Weights of a small masked image model.
Model: 32-pixel images, encoder arch vit, encoder norm layernorm, encoder num experts 8, encoder layers 14, decoder width 256, decoder layers 6.
Training: adamw at rate 0.0015, 7400 steps, batches of 128.
Data: trained on retinal OCT scans (Kermany 2017), 24607 training examples, 38.5 epochs.
Rows from block 9 of the encoder of a small masked image model, named by matrix and row number. Rows with one number within an expert belong to one neuron, the router's apart. Each number is 128 + 24 x the weight over its row's rms, rounded and kept within 0 to 255. All counts start at 0. Numbers have three digits each.
Before each expert's rows are labels from the 100 images, of 14976, where the router gives the expert most weight on average: "colour at peak" is the nearest of a few named colours to the mean colour under the peak. Only what is clearly more common there than usual is listed. The data: retinal OCT scans (Kermany 2017).
# router: slot weights (encoder.blocks.9.mlp.router.weight, 16x256), inputs 0-255
# gate: expert gate (encoder.blocks.9.mlp.gate, 8x256x256), inputs 0-255
# up: expert up (encoder.blocks.9.mlp.up, 8x256x256), inputs 0-255
# down: expert down (encoder.blocks.9.mlp.down, 8x256x256, transposed), outputs 0-255

# expert 0
colour at peak: grey
router.0:102135156171151156152177110146153152121153107126140123137158134135117172144142142144145133153113102159124107165126086165141139140101112152133150126113118174101095143123146125101162115107126153088072085106106117107145152122149159122136140177134155114136149133095149122132111179084130130146146102124120136155119139150115123158124125087120177149137110137182163132141125154164145134111102094108156147153135154162154150146157157164170138141138111144139150110138113140161148118136174151128132118117148118097119152108167153163137100104157131119092142155093113136144058092131153114148101073085100078096102127122134133126104154127139147154091116136145126140121091146142082150120141118138147098115149149119158099085159135130140125126154106147101151129125113093126131099123185075
router.1:125146155159147177144148138159145127138130126129122105152129115095121085125166154130128128134118106111100111132128097133102172131081131099113123102114103134143108136110118144117120107134128120083084086105106087125149133126124136144115128118127120113159130142101128140112151149101121138120139131106086119134123162120183129139144166109141144118123149094079137121119104129167110104148188151169137161151113105106088102097095090109070083094070124110138116101144123078109090087132116070112118114115074179118135121155131127116120106145115090153124124136121144106107164118115132118103154146107140173182176098197111128169100130147137144083122124127134145140166117158120124090130150137115175126158104151128143093098160127093094096125134123136138121130115093133130146132148100096
gate.0:091066086098139126139191136130134147088176146095128161143135125148116157153134107125143132129153099146129127118150144118169154067080095144126130147153129141143113139181139118123122144134108114112132111107136122069148088093132104114160109118108092111111130147107108071131133121139122148159127141125130126102085158120152133141110111170161124105125108159099151103099152113084107094145134133151131133116093107143140100151120157163165141180143138138167159116092163133149120163110135164130155085124086178129121138152155106164141129094153162131132122141133095148149129136148128097105120126153138120104145076115079117118079108113071111110124165106124142137111114143130140107127135165138157129096153147116153145154121151168107093145130129174130142157131114156110123142114083134
up.0:142142136134125127093167128147138149104148118083188131126142186130165131147139142157137146153124135135125129147121097165189142157084144137122137142087116147151118129141134116113124104136136123110133131126118099109116128106153108127083163116131093098121116148111133140100138150117150121145141135141145153160111109130114118135136143115102128162187114088126131154141110147142105157119087063113150114119096129108142120071108125107121092155079176118179114152128146170110148118184164108172146130133160127133099202095140146146116130151131138097127135174142162140159074105131151151127143124082115124107158163151149161163139109129109148099129114143154132151150068135129095157112158104104121129130152129157146128148135138111116152169131121124131166183123107099119165163162126136
down.0:152137121167122113127120126136159132125157112143144128147136135144127149148100094111119130143143140132128128118096150096139145112137153153163188166073170137137143167135136103121169124115103145158097133138124124155078134102095147123153140133101122162136140097113101157132136091129135114150131098125131110139093117131126133128135131119104110111146151132170162111073116128129150147114112122176134166128106118114131106191098100131121122120137115099121123168143159109097139164109128135152109101141123218115100126147114127113174149172160101158160110116094109080145155109158129115119158139100131160083127137117123138105200159147097093178135083145124128147106135153120089086095143099141172129141124088142115150161126139061122128130129129156118091120100156169116102126142114145
gate.1:120150126163108135120096121142124094143114119175109109136145117098132116111125170139144132147114140114135103107108139084142134124142150122093143101183099114117101147088094073166139118106117133134125117143128118160133158124116141145122179129145167140123137133124146099147119126107121103117136105106121109060144125058138155127149139111125127157153142110113168164147123168144118105142123161111118134136123161133100153148129103138094124076110080131074112107168142114119107088096129108103079187158154103105140108143126162109132125189120118151118151113089170103079166145097052134119134136120128145168112130147170164122133128093122175107110188130122088134142124131121151113130134133152127105155138124112121094150173134134120105088136144115127117084115123140129133153154132157
up.1:113116132118137125135111131125148148117136114136125155121125123148148143121117071076115087082102129130137131090142124129116111161184126132147123126119146132132158145159153110144135135130173132150131134120112123122105143155152134133124103130128148139098142095179150137156099118150154122104140123180159178184157112173108132124116091130147131151092129195169134157147163128105175190132089136135161145148174159149144122134147158124180150122180152102123128150114120133169145179119134139141121127107169143129115105075130130143152126082129148123134141136156085168150124151163127131155089084133108091101085190098132122119145121186133094183138102154137144127121148117126137135137127123116121168105101125150133171126095112131145137130163131113123133117130157104124131123087128163
down.1:160149121149091138117158127132087144128166122138124133130110105157143114167114152163123124136152115117111147155074162126098136128117165147146135124137154144149165115124111113096152129137118149121166148131152112141116153123153124140124139156108129146143103140143149053143175200121122112112125148093119115057100156121135154066168134136126136103135105134134117119105117176125116096094134147134123123123110108163133172157119096156146145145131117072113145187103158136127155161126118090155167129090141138123133122132139118076132143148143091118138098159101073129124139123153087128142121170139097130164144089139127100141099112141121106153113174129116130129117077125119135140140114100117134152140135140137116135197139124106102178132135124162127122169102109144129138111119167200
gate.2:128121120122122127120137131125100129119124138102125116115142109131090137138082105105085097074144090135159133106098169133137147070138082129093064144190096135138151104159084108138113149138112126122133129127140128115152101127127100126137141117127151143129104114110103124133111103220133142138116136168111116121092164089164108085095116170116111112084095175095164118101143098103101117146111144147134139126112138153140140167142126152134147141135139129134150148107155133165104125132112128134125119113076126120112092125155076159127132108143153086122149105183102148132146121132130095082124114133107118119142086117083137080121142117118114165133152102125108134107180128111176113123118133147169144086135139114141152126093122144142132127139107167129108149144100188114126149085099144
up.2:113099113096126118120146133147140113086151122119122116134132159127162097146112142144140134160112128130137128143113098132150138153144131121095131119118130114178157107128152126127128128131136139127128131108119117090093106079111115116078133124105119131135089096133141159127142137148138121143140131139119136121149092118128115148139173095100130203135107073132143180152146148157128144106138100097139117127139187176161174136154147087147079154140204164179081151107100134144112119185130127133130124123147168130123115100139154112131136132131117146118187180109137104171134129124165145136134111055103105085124130123155168124126095095127120106122116142147118114120081116122113158123132098105112110151163156147117112091130147089131156160144089094116105153116081139122141136153127077
down.2:141144120151110116154152130149133141128102103156098099100184159123134147136102114118113125129134143129122122140110176081117144109139130141179171122084140110171160132135129092135163145143097143126095084129134131127112127136149169116136113130091150118123147105103084156156098082079148113142109142129121147125129120118142104110128156107105134107145119134158112122075132130123169153126085145143113161135076134107116113163112098140118088152120134126089140136172148136133116113109151129127085129163108139132099117156145134106173152173155107100205089098092112103134129128176153099126129136090129136114112139137129157121162161128097066157156104157136147120158118164121100152132154093164188094130149090128092151154108151107145087149100142153135099149114121143121113148125132154

# expert 2
colour at peak: grey
router.4:174142135106107084095115101133101113125127103124132117107138136128133145105117124154144136138103143144100139111128183134117140106131126101126137135101137109096137117123129109151150134133150142141179175143174165101111114093093087084105104088102135097101118142132156110125126074154103158146142118107125107107162095094109139109155119168118083117153136102104168114081120132148129124073108118100144178158170163189126165143142140133116132138155105143120115156141105125132115113146138096101142150131111087133148108152128143112092175120152102150135112149092118112123152108154119155142067087110113121138166112135147149130185120157151131142122125163149161162133147102110122135099128094107116143156094087162106128176132144115100125158119087097089087124117114139101136151112165159
router.5:157129132091125088109119135119123110128131123115131133126137127136145154102124115143128128131116138142093137087138160125105141110138140105105130128118147102130126109121146098147121119120139111142167175138161164108105095093095092081102098097083150119113109136129132117140139069167102159147131155116125109091147081098093131119160138173117072125116126091100142129081148145152139119090110090114140162150161157188135150161124153108135120151167121141116146176131113113132111124151123117094140142108114075134143090151133141107098178101152103164125132145096107120134145087143098151146090101111127122115166107124158138122181121151169112155127150162133159141113151096098116124133117095117101138147084103167108135184120138116094129164116089076125081141109113156093130134106146165
gate.0:122146168144142139118125113117160101132106112116144137124113117116125106126178121110119099114114142126116139114111144091148169116174112101083122135119145104152176074117111124151136116093137123115136137137106123150137154141150147130121156171128145160151145122151148092155110159128158110098138125147135083117123124147141188145145134127144118098154124113097198133141152136147125146110136137116109087098088114152144112132181139170173147138159115125115164160173147121177101129152143104098113166088144066141093128158131109128123128135132137174138154129129141139112186177121092137129139175154145082087091136092100109082087124096116133133154159137139113138095125118130158085125117153122150118109120110142113121160136118106141096134126119152115063127138135115089138130116198143
up.0:134113084107102137138121154146107167099151157165106124129139143132146149113097147150172162156143113120149127168145095155112076133077153142164161102140118143099086196126145131110108140154143123154098113120148150108116107121105117141125097081134099107103121139096106165105132119117093151165116141092131152144152155135105102136115117133110155182122139137160067133108110123108151107139128130121136147153165142110125150111076113101087130100107128124142106099093097131098157127099127158150142111177108166120164134117119167121127126122117109093108111136116115108117071086133169127134124085117126160156128123147147164171148116149139123114108087126111144133160118142133112181142140106146110112157153151108138118092133142139115166110122148099150191114116113142160115137163069108
down.0:148102083117131148122118118162115101145142118108121130148156145115153150119134143117110133135098118122121163161169136122139127177114088148113100168123127158143158151095170137149113161148072121113115107099066072092080180109126102099095098113128107143129126142159153107119106192149109126131137091155110107165130177133147118123148128092118127150135159107129122124141117115174142132122136132114096078117143116148129136132154137114110138128119155155105166146161141134131160148121130174102121093131096121158130107144075140141150109138100123114168126131141111122150172128157145153123146119123117155141129140097123094135103060106126107157098075145148144133145098146172119164156166131112116107117136151138155077124171161097113151089165097100163119111144115096093127128118127131
gate.1:086106142142150161128148120141154096091105111111111154137085155132132115118156148137124123135123119123127100132124148116140157123115119096095129130129134103076169111098075130147133093152125130080090119103087120141131150141133125118123176115095115124150134156136145105106121085136122127123144124173150111113137060111102136130157161154145125182178135063112181128151104158153094142131112150106159133132156168172122149112137111115090121135109082143145098152159095134101142114166156117136117147120142165154093168142092121116134132180112093171145162121130185104130184144125180148118130113098102128128148107135150139112136068112139136130155141129150129108121089112153129139125158120101121131163131120135098135134100138110124116142107104150122112135141072099135142119155184125
up.1:162110079109097133156118171137095156087160181165122107134153112152110155129088155132117135122172139118113143146108095150110103183122104152103132097129138118126104151146145105139093144104097112141091100101124187119092079117089119123140077148093112128120120100116082114117138126124130140157095154134167123134117157133132109161132114133125174150117126129126122094130116152121132095114155147145093103117118112099147160130086095175139135117136124128119129088102135141111117131109117109099131093151134087130144125113128122118122131112117152109122069126125107122105077083149114100138131139158155158156095115113110083140132133119132108157106114103081113165147171130117131177144072130164144136123156175084117124126123152175145140090099148153166152081144119129140093150108124137
down.1:142168155166121150130121111127117140144150178125119114088111126118115129136135158099122104109143115096072087151093125144124099146152164139112180107073163136131147103181105102166127159121104114114119163120074145113145134136100111155094171134165140140094098110091137185097145154117139086127125112151132136142086087133124141090127109100126107116141113091114086091135113082143137111127096151140101128120150125143109110154124094130095107120108137100122148122111104123134080135135105133155129168165097168133145153119121182147146121170131125143117139087135138116114129104113175112142148146096131130146142107149113144090121170133168119131146139128110104135111165135082151087168117139131147101166152132141122130077138117137171143152145172148127105074107143116107126097144147120
gate.2:127142105136097138144151121170155171116185132195148153123171155170116108151114171150129154138132137132147131158109076135155120154169122151149098117157119153154159131178151132116156153126121153113112079093101130088085109085094085141136101135141120115113152101115130130139141155090154116126125093146134148151121183156121115134124119092122149161137116165172139138131144135112128135116149187166076104106091105101105156104129106127146117097135162099110147136148125114139143153086138158140123116141137091143108118128154127169174132157144170117152140148108143166129107129143152111131166173150145144158092152142121162132116119120071144134133132126131127111117131139137109153120118129163141155104147119112173138080125130119170108097159129180111145103173142147124121129134138113
up.2:141116091106091144118106130110099145151129148127091120106109057105117146131108122094078116081134101113107157099103136155089139126097116111116064109129087131131085145165082150113119089124083116147152144141120179124121111125124103150164120146121126139126114110138117087120141110174136158149123139143156137108115085112108105118142115151129130078117141125101137068123088099144098091142141104137140152153137147154148121135096115139122100127133126121111136139140162088104100144142124069105107064132088091107133108123156048111131130131112137161116111103097107134120138122135119076075092053136122117130134137125147106147156138139165083153152121121106126158131128129145147109137130167141138178111113117123127141153103152147147133127138120152135103129171115157128126129133130143
down.2:128115105121145135093137127134132152110126112085116135109105123182140085108120138131139158167123135139155178070126101155111118119129168138110116104126076139130114145134130124155105126147133144137109099118167099164128112108136153078151116121123129122122130116105086111128137145138162157114119078109109140091109095180105148159141122070154140117168103114115138111145174068126124135133149085091157142143120126067105144113127157121142146146120128114147138127137151146100128143129152120088121123133155122146164090126133079107123148114146141088111111101148122142158141139140038132135168173119157128121135158117118130193140131157136163156125151124127158116103111135169152117153136103106106155154135100133144110151130129183164133104120088092126183106147088085124126119136128115

# expert 4
colour at peak: grey
router.8:108134160175142170143159101149158131101135100123103125126121124133092149143155133152104155117122116150126142132122124116137156120106110128157109129153125148129153143158111122126150129163150140089099111117105101126160157151144129127170164184148153101091143190132148122101081188068106170171148110142136127148136113176115088182118130071154113146124122111154130164136115109111090136139112108121162148148158184147147120102139140157132171142122116130103093115166123129124099133104182167123145134159184150137136139145126113135142137149152104145153108111102142119088133098127088134130099082087060092120132164141158133129131138156124126182135109120158126110114152151136108120099145104102146137149136133139129135119108168111123083134112110112101127147148118114106149115098137092
router.9:112139162175142171137155103144160132100128100125095129129123118123086151140158135159105155122117118148121139134122125125126156120103102123148108134159124146128151141161107118124150135164153139092102117123107096128162160150146131130174165185147151098096144192130150124093081185070098169168149112146138123150139120180126085180113124073158109154121121119153128159130116112110083127140118103123159144145153184149149129111140142163136175142124121136107099111161120129124096129109183166125151127160172141139128140143128111135140128151151103142145102114101142113087137100129091133133101081081061089116131158139146123130124136157126115179129102124158131113118165150139115122098148110103151139147136135143129132118100165124123084138109111114101125148148119113102151122106132096
gate.0:134112121140108104114148100111117099153162127101158119106129136160147094147125135115191123152143126156147149143136158163120106118125131162123171158131123157146093138087177135146150119076139154151156149147131087135121144118144140111110128094121154122131102101093121134140110098192129131143113105094104111107098134081141161083108108163093099102102123130098152110150100131101117130128131129099131175135151130155117105153135129108108079137114156134122162160098136106145118101141081130120078153147097111100149144120151193141082136126153170102130154136145133156185104129139147150167141119131146147150158083152109132140108144107103164109094145107129105132142123116082121130104101125110138071096116137104134093136206148105120143119141109128105120120077144156132111143124153128
up.0:118124140163128117142169103124118126144158118111171131114157152146137111141102148144179144154143141153149122172144158132123102087133145156105171160175113155120113113116164116140161136108146152121132123135122092130120151100151142113096119097114124106083116118094126106136090092192087124137122103122119098111099152100141144102095108182096107112112123125102157107124126122075116115125126121100128171135167136176133138171134151125137104159141133136151159157112132139173159104150101146132121151147107133109133144134166173167111130125155148097114185156128138135214142153148159134144125099126141120137136079139111114150121113095071142110088152114130116134106123120093115121104117140143111095082152129109155086151189129109123153123146098114105118130088134164117117122115139165
down.0:103127129116149128094126146105123109124095133120116121168125152113083141141141127131175141124116100145111113096128128150134130138119145123137114104111106150119115136151140158121104150128131143130151169127134088127133143120139142093099143086151154133153129150161135115106114178163103153126156137159151149125156122144148125157116119138174126164185144104150125161115130118140110125122126139128160096155178178121134137100135152136157129133149128147142128144155045149096148142109134213085143146087158157134138120080121090167120034103144094085109163148163120166170145099137156141144156153113122130138149114126132104124124097100141138126107127117140093123136094117152179128111121155108089127111119166150171089128145146158148119123141165120117198112149134111129150149126123127
gate.1:108125136157126134113105108110110129172122106128140106140105144115128077138158102084101095094126153124091120124155134144152137138146142137145123126103126113125127104147111200109138136141090139104138113128145136156140163164145102148133160159153148175160145106137138102133200138117164120105140120160119136113106127116106151135133166128129145075161129141115144110175115114142089132111165139153150100115102104111129102124146103112133123124113132128137154113081185143116151181123128155127130100117050091152105153145114089121123134164133128125179083137134153177107124115144112125113138150128149127124080094068086149136122174082167119105173142118142146145152166131138149100122114128135113154106110149137108152130132108153147148123113175146120100116167140088118132139143139067
up.1:117129135164144144178147131115105112156151160122147087124102119122150119127126131110104102112161148124163144085122172153140108127141174140129095117160118142120123070128133100165110068104085112109116091116153112158139137152168143150119139168131187146115102082099102092146127115174089145141122129103105107128106093074133146136134114134118127115092134128142138142140110130110109088111095143153198162139155141165138159177106161135131159141126108128111141141126144122141091125116139156091097165161117104125134123128141125128120126122142174135136215131068106133115097106151122122127100103136141129128112081110142153101184112114125148142119172104109082136142135130108101150124100151143085125132134158109124135135169146114152097110134141094137111127137133130126116169135152155
down.1:119126134119111135110123121138087115194104132154108089174172135143153121108220106123123137082136114129177143100162145165133135163116139142118117181148158128162128132142121167121131133113139151134137191153134128143113114134178142111123124119153135112114139134144140081123148151173117074105115116158079092125153151117152112137105113119133117164129115138146138140165160156147082125126141127137151087130113141131145135131137130124140109132108122101130152172115093154141161116114163121136143134095134144120127146113126104119106116112110104093119179153141126181114179131122173150146122108114154125152142169109118135114121131148117130144109134115140132146091150127153153125129146115103085109156067139117179124130153136156106138082118157088111166132197143144174081153133133132
gate.2:130132155160175134154132106124147140094094111120067120169116121133152114125108104123141120123115117135094129103097154108138108133110107121141124122102159120131122174126114164133148094159161136126121130131131149137138151170143159111148125144112101169116145141153150084109124133107127135132127115142112140088143115158138115165113137081140121162131103135122108111130125154145143125110089131106148181157183143157117145142149124101126126115134115149139069074092106163124104115065122072128120109116108199114173107101116127131162134116128109113112163127097116109128171150095087136129103076072096125137147080139153117124051108132130099126113112150138106122088122125156111149124124156136083082174152137127107128133108132087079132130113145095107108118120107103129133102091136101
up.2:103078087098091124119120129136114116105153136150121157112166145148093189127100166149165147157126122144150076136110113113127090158133139152115157121142104145110155120134164083147133107128158133144141114125107094114132119089141145132103131095134144078107137158115113139130070136153127099127118123135129126153126149129171140169103112116113122130114136171143078139133162126121142155117069131120114094109107098110125108130101117109128083114133156071139161167131093109178171108174130114126122147113190167109069141141146187161124116139135114146115172134114121126148147161146141135142170148153154144143110174154142130168124158135109149134104126114109131092156106124093138118124126115115158133132138131101169102136143110123136116103166104080135126113077149100144127142099151149
down.2:130160111107152152110152134097121106092158123145136072150131125111119142130117109124136150131135121132129103132136127116137160132178162176132144115166160141137070111151105156118135148170133139126143138126128120166103159107145153057124152083127149149083123109182133073093094129115103156106149120156115151146122112143136124172091138128156092124187124124103150120083102097134159131073083116152133144099134158174107123142098123135149149131140098156127127131098156173106146148149097161149129134122192103132107088088109138123116112151120125140136153126124106142133153103121145136169126132118122177141117135132120091087090097120124143068111099106115110156148110113148156145157127101115144146080125121129157120144100132124187145118122149147142179140158125144151121138118118127

# expert 3
colour at peak: white
router.6:155112116091119083117093149120120119169123143120164136146120158177158150100124102138134135123140136134134144089146197107124104126133147141124140140117164105114146112122148125147115097126134125159169171140135116125090102111098101095084090089104157125127130118165120101118105080182117141158109142123112134065131075092124094082149131174103113088106112126114112104149111138151150149138095128102140162146185158134121132147124152076126096136152133137095113154114152109105160148135098127123112138118127105156150127132089146104149144106116119135149120103162118141157158133133085156158122104123099142131145110123152119108159135130170115123122178129111125118110125085094111108137100119115088113143080111124089149184104139119101154128087110084137111113113134132124105146084135185
router.7:158118118091121087110104147115127118159127142120157134138122149171154148104120095131128130123140134137139146089142204106118095126146150131117138140116155104098157108123147116153114105127147121152174174143135111121093104107102095096075089093105162125131127122162117101116094086187123146158115149116101127067130075080120101087139129171109110101124116126115104124147107133152156145137088124097131161142172156133126137136131143085125093135152129136096097160112144114108159156141105128113118150110112096153146123127094146105149135100123126124149123098162109141153148132140090155158125111124101142129142111117144118108172126144165109134126187129112120114116123087102114113138104118112091122147067111124092149189098137113110144134096118087140106119108130130115112144078146190
gate.0:146166131133098133115113120130157151157141117135163129144118116103122109127114137109090110097121090120169150123128170124115138125118076123146086113138107130120119175141108133110126147148177126119140137154118089129150127134131107143094130096139115102143057131119135130078092127142138162174137131122093133138121128137129071093121139131118104106121098148113123107130089101128089132135149133131123170135132129158125154081103095144096176124105145133074095159113141112103107112120129140152123072129053084102145133184118085138091127146125148108131070130134147118099125114115109109095129096116093130147128124165078060141113134155135091142123141116137132125147151123139150119129135129148168159147159127113129124111082174135119132116108102143133154125103099116101138177122051116
up.0:140142129133105090121122113109127124148140118138147125119115105133101121124115134114103126110117083129128147139114165181115127142092083139119090122153129149137116161134129115126140125137156141129160132159102080132136138139116128123117095093103104096131069133102136138082087120144132161170131116097111136129158150130142082085117123148094106130099085120084084119122079131123113129126156144121113157110148126134104140099099118111112144113126131183145114186113148083115153109147093119135119066129044113102148113181128109137096131123134119084089080115115118099149113098107162103124147097128114138151125101155098029130130145123118087130105143122135130108140152114113125137123124100139157130119174131113125125113099162141145145115105090144120172104108082145116113145112075121
down.0:128155139159153112122111129090058137159100143159125155147121112102118138140107132119100173124126128147083168128112136133077110145145094146129124131150133099143133118126148130124095156153128088121108120106125106101130140135160136122134149097141096131166115102156140138120125128150105139142159124137115124145146141084135138134140117154172137108143097108151096082098122148160114096132157194130170118147112130165109163154120117159154123092119092133154133099074138087118085144156139142106132111113078140146098075141122108144143140118121069120123118155129122156165166120131113147152138189151111126152165150141102169094122118119127152104132109118154115187117104124134110112094152160083104151098110088150084117138095149091125153138177174163133102108147147099113104113122119137
gate.1:170107106104165139131131161097138126082118171097114127086100105123125128139109103127118123132162117124130148109085113142122105119145129115125138129137128118140083164123103106123100081107163111126108159124149157124124090124117110129135136074089125149117131120129086088129102159117134156150102157090157146138097151157137148148145058118102132160112182147070124166129162136102135118124125066126137085102101149137166119129174123112148143196124119124127114142152122120091164138091141122075120137124158122106134138116137098120141146085121115108096145134096107101138129152112115137087122141107118122068147128081184089112105075102085126141138098129095124112117115130112125132138134116126171123132144128135098121125118154096120112151130168132146138165136078089168130132141161126
up.1:112126107126064094126101121130133116132113132184146123106139145136124165117136167160140141155121152120134122137159103156100089150104116153161159110109141137129107147098162142154136139117102140171177107162138109130082141126086124147132083165131128114104128119130134160126116128125136146149125110111127142148170136105151139118139089152113128138156134144134171099102126148134154125126103189097121133124186151155117171127132144133142145063153118132145165113143100121116182107134135138130133152165143073151138118125105161127107138175124133117143165111142164135129098079147148125167127093093094135174070099118135120141139094138122158153110081141122123159154137107071131163137118108108116111178137146110145140112154162154165124084132116135127146067125164149163113152142133129
down.1:126091132144118122144133119128150075091094146118130139107134094169148082094169154149086085138137129127203144135153100122183143110154143125153137126110128122121121095130154114172123142139141137142114139121117139165099116134100126141176120126163134090124152132161150083121172096154148159105097114103112122089117134121099099159123144150124109097103137120136153134141114126113100151119150120112078138105110142111105162086175153141163129132122118116158161140092127121144101110135103164120100111122143108107104128131170152085122176151135103140117124117145122149097144136105134116138119151106126134140126138114169141140122124103148109130090110135109135086114211142172145131124089096126129140111098059105117139177146122144140120117096096171135158119173098155156117129136177121
gate.2:122128130120115113128120125138117147150148125123135091114124083110104095128161111089139094112132110137173124139132169088130060114129137130149125121169120120126124112123127165106117163137106129132159140124117130125147138134134145129138128139159135130127142127161132196147134118122195125098127119116140148046135088085094113109123155127135125071129097167145154110152089094143125171118151137156123152132125083113122131123098123123098108100104150129080144089114150098122079143141122089153062069122135135094117118117092129135144140121134132112110108133134128134042134114106082119106135129192128152160126174164111101117150148150165119158121172120134126139145141145128113112117142123125117164143105182127132134156130117120105152118133133142124152123137192149089123140166100140
up.2:117130133120132124121115118109113135120116123116075116088117073088080116125112100079128079101126115119146117130113169077111098099169120096162109124147115098123110107141100147120128105115139119126167164127137175131164130151133141135157146098157117154145154129152126157177130141135162119088138137142129141063147102134130147059126133150137119098117130131103138152151172103141131168143177110173158175164123112114139094147097124128136146144115094135107151091114149130138095148138094098091107104095098149099081112135125112135130144113130106084116130101113109113109150148101111089082116117176152116128138150151144073123100162116143095135157169121139138098104144156167137115128141122137103130108128125139128159150122111158104153129155135109127090148152181140093138088147146128
down.2:109099134128144131102122132125101171104107130123135134161122103152115142146050129122114134121140182118105112093138122125098132113070122126166148112180078120144148144126122139161131182129135078135101144156153109119148130073128124131155121127132162169132134126102118154134160103173128171140115134107134113117115098112105125156107131114109147133148148130121157138095106139134103142149093163144143149146117170174097193189109151132107150118127105154124110148112152137131111126106133125101114120143096118106105118087126089120164134136101110134110092164094109143142134140121103107118149130135134146157130161154110098129120171156096135126140116116138118107187113131125101167116170143080079097145149157122135134144120114220082135121114086140110143140113082110116128140136104114